From a checkpoint of a small image VAE.
Model: 48-pixel images, encoder arch vgg, encoder activation leaky_relu, encoder depths [2, 4, 4], encoder widths [80, 112, 176], decoder norm groupnorm, decoder activation leaky_relu, decoder widths [48, 96, 96, 96].
Training: 27500 steps, batches of 128.
Data: 88335 training examples, 39.8 epochs.
Rows from block 5 of the encoder of a small image VAE, named by matrix and row number. Each number is 128 + 32 x the weight over its row's rms, rounded and kept within 0 to 255. All counts start at 0. Numbers have three digits each. After the name is the row's rms in percent of the matrix's.
Before each channel's rows are labels from the 100 images, of 14976, where the channel reaches its highest value: "colour at peak" is the nearest of a few named colours to the mean colour under the peak. Only what is clearly more common there than usual is listed. The data: telescope images of galaxies (Galaxy Zoo DECaLS).
# conv: 3x3 conv (encoder.blocks.5.conv.weight, 112x112x3x3, each kernel summed), inputs 56-111

colour at peak: grey; brown
conv.71 124:157140105149101178113066101087152116175159118202110096082121173108125131177148107186042119116130171110066104125140121130116138110107095175158125108103098079103125112127

colour at peak: grey; pink
conv.32 088:135129131150128106160055098095152143108130138087140105126064112065122128143094142060114153131110146119151138160152134126106126207096052106126161119171109088124066183081

colour at peak: brown; grey
conv.81 087:112174135129123140069160079090113160082131107159169224118094107127096115095176165101120096163072138112065139128105113155141115139148114141157142112098121129104090159153

colour at peak: brown
conv.35 095:156080062109159185146100097143136113133113158100109098117146130113074119196113110145145110126120124166092178149123188179069121123132121144109125119133096102131160124141

colour at peak: white; pink
conv.72 130:122160113124118117144127168094132115063104112159187085168109113115117177138137129114128117149116161107144127090119089137145185097198149024136202115101116139143170141126

colour at peak: white; pink
conv.12 129:131139117137145218097121138136128158078175118114162172178149121159170136160151177146116130169138140125122142100144124161175096091169116075153124119055119138114150153123

colour at peak: brown; grey
conv.109 118:136124144130127134177134110224159110175143138116116093092167121109093138089125137089123157185165161100171162111116151115180063117208139136062115198125055171121167125126

colour at peak: brown
conv.111 085:094055237092084151121113143123081110118148140080136133106111188070139127127123135118119129119088090172139144137135143128119110145132159083073144089106142170132122119130

colour at peak: brown; grey
conv.101 092:155123163136206110132199135128134113155139207166171173112115112097167140114165115140159096116151119160102088108169176111157119144131191138128162168136168186100104146092

colour at peak: brown; grey
conv.104 087:149095192131081115136082132073100161095128077181085103118176173137134121094111169153153160156100101094100100134130120125162151102188195126132146123087110088123199114100

colour at peak: grey; brown
conv.7 110:095097114150101069122102124051143133099207139129184214120077134114090147151151126131135150154131143132125224078152123099140124099121135141155173120151131074121129114154

colour at peak: grey; pink
conv.6 089:063157076119113133123169084128183149066144110180089154140120154104131179084191106081085156132169081141115107166144085140124174119113069204099099112155135087099111093119

colour at peak: brown
conv.87 072:065141111134152137129135120132135125150127125123122117150089130114118113108099121112214096131183122142092091104127139191162062183103134077116143142112084173125153124056

colour at peak: pink; white
conv.96 096:074116062123163149132149122092142132120115114136096127106110065104134128117178152123180033083176102140135180128155147023088111114150102127071112163107106069133152111120

colour at peak: brown
conv.36 122:143132100160124172133132092162134116105048156139060205153093115141098094159106150139112143145081120106099174130142065177091048129109182108154142113158159114080179156105

colour at peak: brown
conv.99 107:124083170115148172140093126144164112102129105115075139148092136127138075130155168169140102109131121131114099158139109083174030210098178075131187104143134107142148158116

colour at peak: grey
conv.20 117:088130045081139039085122150082132148110181107132136117143081087128126204122174137119170140079147085126142138067151099158097143158112093125139135147117124095160149100135

colour at peak: brown; grey
conv.64 095:094159062102134133125156080092129078132133089163096062116124109069115099091116122133108118177115119145174160139171106138078083165150131113149139097121075147145130098148

colour at peak: grey; brown
conv.10 111:114131168176068113188144099152163148106129110116151105035163127126095126069091096121063122084162105107127202127166090093134139131128120095103172152170152141166208141103

colour at peak: brown
conv.61 099:063140076180162117127150104159159138134115156162104164101079144110179098103144147104128156144126122146153180158113075106117024170081147146132140099164132147103051152100

colour at peak: brown; grey
conv.110 110:117145188088117127151135130085071145073175107121126156157089172098086147082142148098077140144095063173103195169163118150110019146119144121072141089137118086138144053113

colour at peak: pink; grey
conv.94 123:159118193107149129130194172140129139145156155121121176193172113106186192086144131147144135135148159146106113175166167162107179125158139127159176105107169104116143088153

colour at peak: grey
conv.68 099:114103118122161109106063122101184093126154131079065091137199124169136128163120132123196106149141133113169148093128117137097190077061113123142135108092156111085114144116

colour at peak: brown
conv.31 089:145120110120135177152174153117119098149117100129149125156159122134173128145192126096118168099168102181132130160152111152116104211133084107174117073159144134137167172054

colour at peak: pink; grey
conv.42 088:130046113144155116162088116150104151134104247140114067093138128169095182108135111123109109121147138191138120131100161120144141137233121061095126135141146084108085161134

colour at peak: brown
conv.69 113:120127091131103129180101134155088131127143183122052123081103133110119192100103093078135171135080098124141148151162108227115091151086168116128170143150128125104086069146

colour at peak: brown; grey
conv.77 101:126126037147154131115134088144117131156180116139133136134170139110107190125100137052140149139129157119195136071094080100125124106132124095071124088110092180131111125141

colour at peak: brown
conv.39 111:168137143116130120121058131050148141145139081179111150131108119137144101183101181238134134136106146105112138105156125111115167108135057122170123076077136087084118121126

colour at peak: pink; white
conv.62 096:082161106109123123142126134054136106098139107138115120117102080108211172145053092133168129118145142178118109161109127137088162144050092119161096117140118121140100102130

colour at peak: brown; grey
conv.3 085:089152140174120075199152087135130121164137170124143113120217112155061156193114169102162146156191134123152120119079109131120135129131129130151092155109104106155064179134

colour at peak: grey
conv.49 069:098099085114106082134116116114113106079117228242111103089144161067116172149155162130118097118171131105107107132141031122125184147074181148132126105176129098116127089126

colour at peak: brown
conv.25 096:089133115107100123115158110145158107152089115144129145176202171125106098132150052138166186129196136121127124192147130141121102088159117225137171118178174151119156132105

colour at peak: brown
conv.52 104:129135071140106139131100154181160081241104161113135118115078152139107130143109084115131185119155140133155135128140163164120110121117138174093158147164104186166143135097

colour at peak: grey; white
conv.55 134:111168134099101131107166154146140139111150096112255106208133136140150129116161168173167105086120153120149114142112187081119214094143138132129076191128155174154062139152

colour at peak: brown
conv.78 106:168083181110147136120151163169157165114160107109094090144125094113102121106061107130063108151067151156182130088142081105124127153093134141098169163113100086156102112122

colour at peak: grey
conv.34 102:145134158107156137152095123143162159115082108076100128147117127131114084159126116115104118072098121090116130153153172132091092083048131108115085171215109153103123111115

colour at peak: grey
conv.24 112:068110074100146113077112105150142136106101099117109101084140173120150137113135140114115136118129138125118149162135168137102122129170103187150063084193104138117174111131

colour at peak: brown
conv.40 108:121139092097069171131133150167129160123137105183087116127114155162154207141093126135129125184115121093110129138104106128119085104148145185137139105137152111144204157128

colour at peak: grey
conv.103 116:135109111172119139131060134104114130109195126153098111141096095124180169141125128097108081136047169136134146106080112213103052157105110077130165117149124115127183090128

colour at peak: grey
conv.105 090:147133190089145159154163158165092159142100075151093107140195126103101139118118117154088121099155134136083126138116119088124141103218102111123149096121173112137194096123

colour at peak: grey
conv.0 083:172149158091162092173125104182140091095114131124145097117101136114131098180141103121081125140092133147075124151122105179067156135150132150170157103149136123145217121156

colour at peak: grey; brown
conv.22 089:134069125119139159136166189162098103116144121139155134130113117097182098138191125092085145139102118138148147188119153107146100173135140103150141140081133088151100125179

colour at peak: grey
conv.63 102:098087116128170147145111098155105109095184081117106137119096138095204075122101122182155092162080154094154113120153136184176147150091080110108112172164117103125144084129

colour at peak: brown
conv.56 125:084148057129073121124076133094112149075125183124128156086138115145126161141151181084191163118128131172146199105107138141105120137135148106195119100171144193140167155153

colour at peak: grey
conv.82 099:080083075119124219130126052151106138167141100123151191090127128129137195120094141100201146161106092116110141152088094182145093103084111188143104094123156081074096113100

colour at peak: brown; grey
conv.45 097:083087111102151145110092092117144128149102136143122151108105130106107093132138159101145197108150165083163152089136114106126108065090126170117128108169167134045113210055

colour at peak: grey
conv.79 118:122128113056155146125118105076136121082052098181081110094151142125043134108130139109144152205111147137134124170116116125127110176126148148107092141177084179143148102129

colour at peak: grey
conv.84 105:091139125112087095051072114079112095126115124130122089059064128126096138118201093088155143167153120131093121145114022112125141117174100148158193123149158087117097139120

colour at peak: brown
conv.89 113:156149044131108072120059123095119152117143107115146169125116130133067099104127133190103170169168149121114169126133052126121093111127081151129173083185165086085139155126

colour at peak: grey
conv.13 097:160151233088103142109079101149114113129113110112123121070151115153105082108184135085102144129128125067131180131161127099129083116138159155091142203145131112137119097122

colour at peak: grey; pink
conv.60 091:095124112145137096123071084125157157121120119131193104114106128128056183096118128155161123123133148119144153089136133194124105143144147105153132121117136143138093125105

colour at peak: pink; white
conv.88 100:109141066098179146120131113174123100152130122138143134154151096130202104158122121118102115162107153139130135137119123147071219112116073140169065146085166134133164170133

colour at peak: grey
conv.106 079:140127144139146077121094161168086138162137138144140128124112207072066120163108108111133159166156143188141124128122130094100132144165131086170140163170150149117152111108

colour at peak: brown
conv.80 099:082134105137120066181163132137151159176105128117152107103172128115063159155130112157194145104081105149113110181128143142077155139027131086156129105152134167111124116100

colour at peak: brown
conv.11 092:122109122105162156136118139069150074135131152182084109164113141052145147105151169181206138074105160116131120135146121144137056165150178130134129122125081117148089125159

colour at peak: grey
conv.75 104:088162094146084082075109121121099174038087137082164124173050143125151098082156155124098113081100085108098092086149167107130145123107200176142094159085135132114115131111

colour at peak: brown
conv.59 099:130104056139133151178080048066102077084186171109145160085124148156152122158111168099165133182136115160113219111140169121115162100127100146129106100105149116109099141174

colour at peak: grey
conv.41 110:130123082169160096140082097105152147161104135110112055049079173108080150149132133143132056148132141130102081126165174155109161192153111089161142165135115046118125141145

colour at peak: grey; pink
conv.91 107:091118089121138147147114134101126166092141097163087124112149121174137180129103111175175140106091144160122142142134187214097108107021150204120149181107123107172116135126

colour at peak: grey
conv.44 120:162128143173084163163118134119133146201184086182098120088124176134106116132113103153112132174133102148090105144129086127121208109129092165147142159095136085148104124130

colour at peak: white; pink
conv.70 107:107089118130104137145102123069136139092168152151096103084124134105086124153127145079099093151107091113095121126169116151139177137129124055120180135177070126176169080147

colour at peak: grey; brown
conv.92 107:080108110151159150109054120052113115132122109085159086138128134176101086174092109173211145161145181115137129103135142140128123081157095144144105119125154116119134149096

colour at peak: white; grey
conv.15 126:150094176092108127105119122154137120095090121131182113101090144122063116086102135127116128177141089128106136154150178131162147161184128130082107119183147153106186135141

colour at peak: grey
conv.2 081:176103127133111079143081102153132129141139152195084092148166118098044159151074119157122110146100209107112120094097146157131143097127133148143100098119086137086151185144

colour at peak: brown
conv.57 105:127109089123109150108101144107123080184087160106124087100060178139132094163102074124164141138194147121108105155116102091121181129077068156156135102168148116131173133153

colour at peak: grey
conv.95 112:152127108091154133169138130111127116155168095155135100106112146131151203122225083103182181154139109135159132078098148143120131120184114178087131119092086137126108103117