Rows from block 1 of the decoder of a small image VAE, named by matrix and row number. Each number is 128 + 24 x the weight over its row's rms, rounded and kept within 0 to 255. All counts start at 0. Numbers have three digits each.
Before each channel's rows are labels from the 100 images, of 14976, where the channel reaches its highest value: "peak at" is the part of the image that holds the peak. Only what is clearly more common there than usual is listed. The data: telescope images of galaxies (Galaxy Zoo DECaLS). In brackets: how many of the 100, against the usual share in percent.
# conv: 3x3 conv (decoder.mid.1.conv.weight, 96x96x3x3, each kernel summed), inputs 0-95

peak at: bottom left (41 vs 11.1); middle left (28 vs 11.1)
conv.66:078119135104095107139163111129130151129112133129118110126107069114111115124156159084145123131135121134184101126117126112107125123110139128046126129134081111144117124126101130114109155108145068116133114117095142141124148136124130051142148096134117098115160131108146168112096101103147118120

peak at: top centre (95 vs 11.1)
conv.25:062128129138111108103122136122114091124126134127097081098130087113152144143116099141153136129154162122083116117114070116138110139104119164076142086135126132135147144151139095141140137128137110159113131127098116099119122180124127067134076111098143136142189117102142140100136126150129108126

peak at: middle right (33 vs 11.1)
conv.34:110126150106118112112107120151123107148105113153187098067145086084137125145100120090138118096137084105153092137111167118115097121137135127077138128074126131160117109106081122123124105139093127164107110143099087146135134133112113125132122116117124121133127157129134130130136153205130136099

peak at: bottom centre (63 vs 11.1); centre (28 vs 11.1)
conv.35:115128144101104138139128137119147139098118150107163111111125075119120093145130123132136141154124133143120099139140170127131163119156131135126105113139139113143121103122139139098170112076112103075063110081099166136126147150091101150104164111139136130058150103184134114137120168123138147134

peak at: top right (36 vs 11.1)
conv.47:106143105094168157091114139163132119136127142098116091122124109152147096104115131100093149169141082113138100106130131121112115101120138151080118104087157139107112121146106158146113107122112071157112121128133118119094155134121098114136111117069145164166144142122128132115153108180164132172

peak at: bottom right (60 vs 11.1); middle right (35 vs 11.1)
conv.68:137099155107108146148152114148145162112155115164148206151121140149123121106126086079120106098121118155084107111097087113108110135125110105133068120131110130119130134106127120098111182163146142093103130132099110093116150112137127106119143131127094120081109125134112127108127111156075130111

peak at: bottom centre (100 vs 11.1)
conv.87:120105133113177138152151142108142080156105146162139124110121158111137145141122114064096127138161113122119101123130133137098113110150128122079163104123112124134111121133130159093141168123167135159094104106132111110146103136096119067138170116083149118138142121135122138080106143081127101171

peak at: centre (77 vs 11.1)
conv.16:176143126118168141146127132100144106123142129106134114144119108124116148109128136126147097109188130097109132127117143161121162156115112108162139148113104120195121091088189117111156133128123122084114140174127134098127101118134160133166153127144125129093139109136114132185102135182101139160

peak at: bottom centre (68 vs 11.1)
conv.50:150100168137131140136134102123118163121134111139084162118173164118138104079169115110120159139105156173157109142141124159165143162131136105146113089108135111131115201153093134113150128135138146116146115188172123096144105133102143121119144126122126148143124115132158098143141138081132117094

peak at: middle right (66 vs 11.1)
conv.56:121136132119131150118130099145139132189154146142154129128144146110137118137103126112156127087094162148080166120110101141147066110111140098131149164107111125121158111152117138118073144201143130113148124165155141132140129139119157110118086137119124147165086143103126163087105133117159142102

peak at: middle right (90 vs 11.1)
conv.42:153116140132109118148147169120085161123160152151152153135126149134089156112107091134134142087147107139154136095122134153152158141140146088150068177118107170136132143143135086120093142148149123159122083123121132076116118105113144107133103123162167125094162125133145147132077143113133117141

peak at: middle right (93 vs 11.1)
conv.43:159155143109155138087143135161130111113151149148148137149123166103160157126143135107102126118139185144133155114091142181133173122150145112108121105142102152092160144172143134120127136167140150172120118120139154104168088165123144145098118152139105142140112150164128108074141143101132126090

peak at: centre (53 vs 11.1); middle left (32 vs 11.1)
conv.31:172116107157119113114117084153134116113132124133128140114073144123114125124106146121101097120108139150111125122146169117120114106121107142109115119134096093147159120080127107124111092143072154076107124157161154120146151081101099131154200153147105140085099129138099147140117136124154129095

peak at: top right (46 vs 11.1)
conv.64:129130075121122146106126094124145152118131140124105085078071107163176141146125130119143107156116178115086135098104080120118137096113101155108072104127125137130165107104130144145124134135104105122127115148151105148157148080108110096101095119151102145114096130117117128165145098132147148123

peak at: middle left (39 vs 11.1); bottom left (36 vs 11.1)
conv.1:118106142137117100115163133117108135161112105140101097107104051141139071106120119121120116136129116089114101122101132101099114120130118142089135081106115105146079111134138158122115147136118068156106104115112148167118106168097126102130131108167129075115158116150119115153131127114161101142

peak at: middle left (43 vs 11.1); top left (42 vs 11.1)
conv.78:140121070092182128125120146118120095107131102125127119126116185130133151129130143150064137130103151100110127114129098087112135137121128138106145102158144139160108096123126097162100062066124114157097107110145139105098125091136097128124131113128142137145157126112110114125128083141142136081

peak at: centre (96 vs 11.1)
conv.41:173144122095124137152141109129132152110126106119148131113148136143182145122135180162125083169124104108113151138145137163094159123122138174119071124166121141144139096120148141147111136136134117054105154144149133126143121106118131095143131145172119114058119145137116137147119155156123166135

peak at: top centre (74 vs 11.1)
conv.4:139134103186095150116097144153165108121139118096138101077128128101111130165150134097149105088104141110133106117117117144117125099129138108162156117134148132162196125106130111143085085169143163134116125117160134135130112117140138121135085138084126144143103164074120161110137113154144115112

peak at: bottom centre (81 vs 11.1)
conv.11:172126117073159148166154098164107086066141124146130140125149154131170153127118124123143128117150079134137150115122134147123140108112110123144065122145158142145153159156138148119109159149158139113125145140126120096142128127126113126131087152109120107118154131132127162093129155041117130120

peak at: top left (76 vs 11.1)
conv.67:116143143154146125134109138124103093130121107144095145136151138149117125099117116107100136170091162128155129106108107132123055126154098154121083112123124122098095145091070160143155110131143112166178127125102079102167110135097118091136143138124134116130116135121119119083139136090082145146

peak at: centre (73 vs 11.1); middle right (27 vs 11.1)
conv.93:087135160156129147119130168119126195180115152135116108126119117101155122116113126101087100160142130132094127099090080150136141150113107169141147104099113155122144148140106080105160131121135114160123090111118135066135098118089129128118106133113167128123152121112125105110113119090147104156

peak at: middle left (39 vs 11.1)
conv.79:097100135111128125109128122106135129157142119144104140123125146149114158115133101147108123079118225121110081129116122121128109154128142105108169097157155103144119120092112137125126089071151118099102125142126121173119105123097145150150116133080150166130150125115130130106146097128163104172

peak at: middle right (82 vs 11.1)
conv.29:129140122117175155125076141103148119126140110119107111128152122151127105144130115107154123128117117115154114116083134144138158118114094061140151151099184134075116130159113117133128137144141111166114116111107115099166109180091108144099106107106150094190129107118122084101141148122101126117

peak at: top centre (79 vs 11.1)
conv.61:163105142118149105113146123126080123129129121134136110127091143095129133149121102126143161139156127124120125112132060098129100111149112086116182122142123147135113119098132072107120127103109180092112096100103107099129156131138111138110097106114143117176168100127131159108129147068155089118

peak at: centre (100 vs 11.1)
conv.54:116105103145134122118091177112120113144102131108114161104082151087094087122100144143090078111128076127125127158068099108127127138111139122104132113112106102111126117156113153118119094116069144179097100115148163091101135102130128123108156144131150138142107125148111093140128100139133128148

peak at: centre (100 vs 11.1)
conv.0:068106132167128106139115149107132128133095141126098121139129149138101107087106119169083106108123165104110131110103118116128095130113126141111137088113111117094081121093112168123143131114124097105111087118117113163119085131111122111102163108140164130120122112143109112139134075085136170188

peak at: bottom right (32 vs 11.1); centre (32 vs 11.1)
conv.7:112118123128105100117109131114051102176112104089083125164116131103129126122132154125085133180108140103129126154152095109118068125128110182072125111155110114123130146119108121138160106102101123181170128117137125096108120117148111120147111130113145125159133111132122119097153113160121126141

peak at: middle left (77 vs 11.1)
conv.91:164125118136124111122116094139165081134114140114146135141165132122135153110122122093150143118106072120130134120124139107123089103122125105114148170133119148109135102137121121069108119160100191082133123121107118141123122111172125127137159130163148127193117123121108116132127118035137119135

peak at: top centre (85 vs 11.1)
conv.5:125126132106132149154142170160133111109127133131139132128113158149140095088143115138150140137128090151153163078137148141119136113124138088178106156094132181097088176144142167127115136175141158129157099135134149185102134123132115106134146120115158139135144132131150171105092127084147170134

peak at: middle left (80 vs 11.1)
conv.10:132108157146183139125160124119128165132148139132145130133103206102119134094141115134118130118163191135109131126135095117144136168115105112151107140156115132101110139120133123130130168138189149136141143107081140112094155127120150157125178114115090103110134129158149152124118177117079123139

peak at: top centre (98 vs 11.1)
conv.23:109112133108171112126118066117098154142108137125142112071117123107141104101143120107089144095113129124116119117157136102125101102101106124139148186108088107125129112144097130123111110099110104128140125130136120106128132093097167117148158143117116114188115109099120101166078138085120083093

peak at: top left (35 vs 11.1)
conv.77:153125110111130121113089119097122109140110106130159112138110099088160081091125172107107156147113126123140114153165099139138088113122096144075176145097156091156087140133164092154119134103124108149119160131103112088109098103137088123100109126112140146130104101112132085133147118127116155109

peak at: centre (91 vs 11.1)
conv.13:105148112138119155148122102131131142141102110084121124137109129118132132147142151117126085152105124185096149116119127143174091071127087170071114103120127097147134144153107155138137125105104101151147122137142145092118130110121102085098098158084132113103099144123132090125095109169115144087

peak at: top left (62 vs 11.1)
conv.48:089165158177081133148121119138154126096125137131142144134123153133164173144125172101107124150156152118125139108085128138149117120127154142086162123093136145142094113123115103139119119175093136118133103124120164119102138144150144109149095144143127128088063129095143128111088124097179133095

peak at: middle right (68 vs 11.1)
conv.49:072131107124150125083101161120158125143117148123093073129153088145142116097089105101174105152150118123133129098087104121134129133176153137150129128156119152128159153107109154100131143081143125123104130117114106198129138160117100148132113126087113123126183119158138141128135115114117106135

peak at: top centre (74 vs 11.1)
conv.20:127103131121118111132153115122109105127123123133128133149126145109119120109136091099130170117141143109096106143125118158111066146143112082129192099132131118151074130134146094126096119148163161177114100091095127121114097147162151109139101109152177119169175140108153154130152135121120111170

peak at: top centre (72 vs 11.1)
conv.36:117142137133099122140136112144135158075129140148141174119153168158150124136142160105134113153167059129124166130099118141139104139126129096190113124123121125148203115119119117118105129142125123052103113130118131090159137137146134126152099148125134115140121120084129128109127143098150099091

peak at: top centre (67 vs 11.1)
conv.57:138134109158130138141126119135102118124151141102127104117144145135139197223119106193162113115146127143108165125120106127131169125128124124167108122154136144195182137111132090124141124134105150107101133149139139119176152110129145129142117140144127142126116150106124183115130134106132133153

peak at: middle left (99 vs 11.1)
conv.80:068096148128140098123184118114124138153115113154123146140133138130077109158120116097108133089103145122130108144125106149115119140140165073120137098113122110140104152067101091108141092119152103135143089149166133123117110137102143149154131120151116134167144129103138181148159104156158103146

peak at: centre (100 vs 11.1)
conv.44:189122133130087111132126102108153114046143111121127175152149131161133120115113135157121118100078123130165115125128137117145086128134122055119140153103140120129102125123121130136139137137127135059122128189124125153110123151124131161130169125154097143102095126158126119157133123147127146120