config = dict(
    model='image VAE',
    dataset='telescope images of galaxies (Galaxy Zoo DECaLS)',
    train_examples=88335,
    image_size=48,
    crop_scale_min=1,
    horizontal_flip=False,
    translate=0.06,
    rotation_deg=10,
    color_jitter=0.2,
    bottleneck='kl',
    downsampling_factor=8,
    encoder_arch='vgg',
    encoder_norm='batchnorm',
    encoder_activation='leaky_relu',
    encoder_depths=[2, 4, 4],
    encoder_kernel_size=3,
    encoder_stem='single',
    encoder_widths=[80, 112, 176],
    encoder_downsampling='stride',
    loss='l1',
    latent_channels=32,
    decoder_norm='groupnorm',
    decoder_activation='leaky_relu',
    decoder_weight_standardization=False,
    decoder_widths=[48, 96, 96, 96],
    decoder_blocks_per_level=1,
    decoder_block='plain',
    decoder_attention=False,
    decoder_upsampling='pixel_shuffle',
    kl_weight=0.01,
    init='small_normal',
    optimizer='muon',
    muon_scale='original',
    learning_rate=0.014,
    momentum=0.85,
    nesterov=True,
    orthogonalizer='newton_schulz_5',
    adamw_lr_other_params=0.00088,
    max_grad_norm=5.0,
    max_steps=27500,
    batch_size=128,
    epochs=39.8,
    lr_schedule='linear',
    final_lr_fraction=0.01,
    warmup_steps=550,
    weight_decay=0.009,
    adamw_weight_decay_other_params=0.01,
)
Rows from block 2 of the decoder of a small image VAE, named by matrix and row number. Each number is 128 + 32 x the weight over its row's rms, rounded and kept within 0 to 255. All counts start at 0. After the name is the row's rms in percent of the matrix's.
After each channel's rows are labels from the 100 images, of 14976, where the channel reaches its highest value: "colour at peak" is the nearest of a few named colours to the mean colour under the peak; "responds to" is what is common among them. Only what is clearly more common there than usual is listed. The data: telescope images of galaxies (Galaxy Zoo DECaLS).
# conv: 3x3 conv (decoder.decb.0.0.conv.weight, 96x96x3x3, each kernel summed), inputs 0-95

conv.16 120 [101  92 151 105 151 144 118  52 106 115  90 130 180 145 129 211 166 113 113 116 130 117 145 113 118 144  92 116 166 151 119 141  95 114 173 129 163 138 156 132 158 133 139 204 153 142 122  88 154 130 133  92 165 142  66  61 101 117  57 105 171 115 132  63 186 112 133 101  62 195  99 125 155 132 103 152 126 136 145 131 132  85 186 122 160 150 114 142 149 166 115 121 129 132 193 151]
colour at peak: brown
responds to: roundness: round

conv.3 082 [ 38 150 177 102 171 121 107 187 151 127  63 127 166 149 149 174 138 123 125 128  87 157 162 185 138 123  95 164 174 194 173 168 194 154 137 119 166 125 128 157 102 105  95 170 111 147 168 109 141 137 170 175 104 147 132 121 157 189  90 110 161 122 132 179 156  89 107  78 120  79 120 159 107 172 115 115 136 108 178 144  96  84 132 106 117 137 107 105 143 127 130 156 115 149 163 110]
colour at peak: grey
responds to: edge-on disk: yes; roundness: cigar-shaped

conv.0 081 [ 85 105 134 153 133 119 106 140 113 114 113 105 135 116 109  83  96 125 126 153 111 120 124 175 112 134  92 197 143  37 105 148  78 178 140 135 165 128 153 150 128 106 101  98 121 150 120  83 161 195 140 137 177 123 106  92 162 131 100  94 132 159 181 126 154 232 106 165 110  62 103 146 122 191 149 127 117  76  87 126 129 194 167 115 157  98 112 100 158 148 138  99 115 152  92 106]
colour at peak: brown
responds to: shape: featured or disk; edge-on disk: no

conv.28 067 [103 150 107  67 134 168 176 123  80 170  61 145  80 225  79 195 182 157 143 125  75 105 121 121 111  73 116 124 159 111 118 132 154 139 144 161 117 119 152  95 132 145 142 110 156  91  87 146 101 101 109 175 124 141 167 144 118 160  74 126  98 154 179 135 103 108 123  75  65 104 119 129  90 153 123 132 123 123 143 169  69  95 141 104 105 164 146 137 130  94 103  65 137 143 121 126]
colour at peak: brown
responds to: shape: featured or disk; spiral arms: yes

conv.40 091 [139 189 162 158 168 141 108 142 130 143 151 127 147 133 131 133 178 156 183 165 159 175 160 134  90 159  72 130  98 145 160 121 153  65 162 139 105  86 145 140 184 206  68 152 134 117 169 130  98  88 211  96 112 136  99 158 149 173 119 145  97 132 145 127 134 132 124 155  44 174 130 148  88 136 143 124 153 169 168 132 150 165  75 145 123 110 105 137 111 126 127 111 155 197 142 141]
colour at peak: brown
responds to: roundness: cigar-shaped; edge-on disk: yes

conv.50 118 [112 154 183 157 142 150 139 116 106 143 192 100  97 103 180 179 138 146 151  97 139 135 137 111 109 170 115 159 126  56 102 171 129 113  74 170 160 115 126 148  95 124 121  56 119 127 115 183 119 148 186 129 129 151 131 185 141 109 113 167  82 176 109 124 104 109 161 135 109 153 126 170 140 206 127  79 128 147 178 116  92 180  65 155 118 128 166 103 107 162 133 111 176 133  89 181]
colour at peak: pink
responds to: roundness: round

conv.41 075 [133 131 145 149 139 129 139 114 118 164  80 163 160 181 152  95 158 190 159  77 110 115  95 110 151 132  87 175 164 121 129 130 108 163 149 133 128 142 118 161 130 147 146 169  68 186 209 165 164 110 106 143 140 123  82 104 113 180 144  69 123 125 144 140 126 149 156 102 122 104 147 142 151 160 115  56 122  72 151  89 205  69 132  88 129  58 179 112 131  97 114 143 135 160 111  98]
colour at peak: grey
responds to: edge-on disk: yes

conv.57 095 [ 50 125  88  72 117 107 177 175 135 136 143 178 123 114 139 168 114 142 118 130 102 109 154 107 127  71 164 147 223 120 148 166 102 130 139 112 104 107 168 116 115  97 163  76 188 142 121 145 122 108 136 173 133 124  94 111 147 149  71 155  75 134 110 155  87 105 150  84 176 135 114 143  59 154 187 113 179 177 147 129  91 122 134 168 156 138 144 121 118 162 151 194 106 123 106 138]
colour at peak: brown
responds to: edge-on disk: yes

conv.51 095 [110 122 125 199  99 138 140 156 136 141 176 169 155 133  95 138  61  94 130 133 168 142 125 132 153 157  92  86  83 103 172 141 107  41 148 122 145 140 145  75 120 120 142  65 172 113 135 155 157 172 192 104 126 100 118 109 152 110 166 142 168  98 152 148 115 118 135  78 133 119 152 126 161 161 119  92 142 123 121  89 129 182 131  89 107 149 121 103 114 104  66 210  59 142  77 114]
colour at peak: pink
responds to: roundness: round

conv.49 107 [105 131 100 200 146 141  88 188 154 171 156 131  87  93 121   8 116 158  79 163 115 110  86 112 115 162 115  69 114  84 126 120  85 136 112 152 163 157 148 140 157  92 133 153 153 181 137 128 172 160 137 179 103 113 123 150 131 144 148 127 148  69 117 131 124 118 141 175 145 125 186  91  99 112  92 142 143 175 136  78 189 104 128 134  97 115 124  94 114 111 158 139 117 115  79 172]
colour at peak: pink; white
responds to: roundness: round

conv.9 117 [110 128 114  77 160  97 198 102 138 126 117  54  62 112 118 193 138 110 111 124 117 112 160 114 138  75 109 135 127 167  96 119  90 126 148  70 114  96 113 147 154  97  91  84 219  66 122  97 139  93 113 136 111 166 150 120 135 162 148 128 160  89  87 119 115 119 128  63 129 159 120 131 103 100  94 113 165 113 115  95  54 130  95 147  86 105 187 132  97 134 190 118 101 138 128 146]
colour at peak: brown; grey
responds to: spiral arms: yes

conv.73 104 [ 75 179 150 108 176 117 164 163  69 127 153 121 173 102 113 142 124  91 177 101 123 147  88 188  88 159 154  88 102  82 152 151 125  81  82 158 136 117 144 125 139 125 153 111 124 108 106 142 129 156 171 123 163 108  78 159 203 162 167 149 152 146 127 152 124 159 124  99 136  99 103 169 140 109 154  62 113 207 113 144 151 204 155 107 110 107 106 105 138  91 170 152 194 137 120 136]
colour at peak: brown
responds to: edge-on disk: yes; roundness: cigar-shaped

conv.79 080 [104 161 180  84 136 134 109 114 113 153 106 139  65 174 117 127 172 106 137 127 108 107 135 112 130 120  90 128  92 162 118 106 166 127  73 150 137 140 141 101 112 158 107 112 122 165  98 118 127  81 141 135 146 106  91 120  63 115 134 102 119 140 170  87 147  61 202  51  69 191 135  96 163  91 119  95 103 130 137 176 111 112  87 110  81 147 196 113  87  99 115  91 109 191 153  93]
colour at peak: brown
responds to: spiral winding: tight

conv.6 084 [ 75 108 170  72 146 117 155 113 165 106 130  81 134 129 170 152 132  67 136  88 101 104  86 110 155 119 190 118 167 113  99 117 102 131 165 134  71 180 195 143 136 171 111 182 130 161 130 145  78  96 118 154 142 211 179  98  65 139 152 104 105 126 131 167 131 118 101 139 166  61 109 158 107 131 161 114 171 132 139 127 118 119 124 172 141 154 107 124 113 165 100 180 134 108 149 187]
colour at peak: pink
responds to: roundness: round

conv.67 126 [142 129 118 168  80 159 135 125 186 144  85 169 150 118 109  81 133 171 123  52 166 168 155  73  82 146 126 126 112 126 137 143 141 124  70 142 129 127 134  80  97 124 190  89 107 135 158 172  91 122 156  70  54 172 113 102 113 147  79 172 121 134 114 131 124 138 124 127 125 138 143  73 151 125 172 141 133 174 215  78 172 133  99 123 131 137 192 127 118 110  84 128 109 130  89 155]
colour at peak: brown; grey
responds to: shape: featured or disk; edge-on disk: no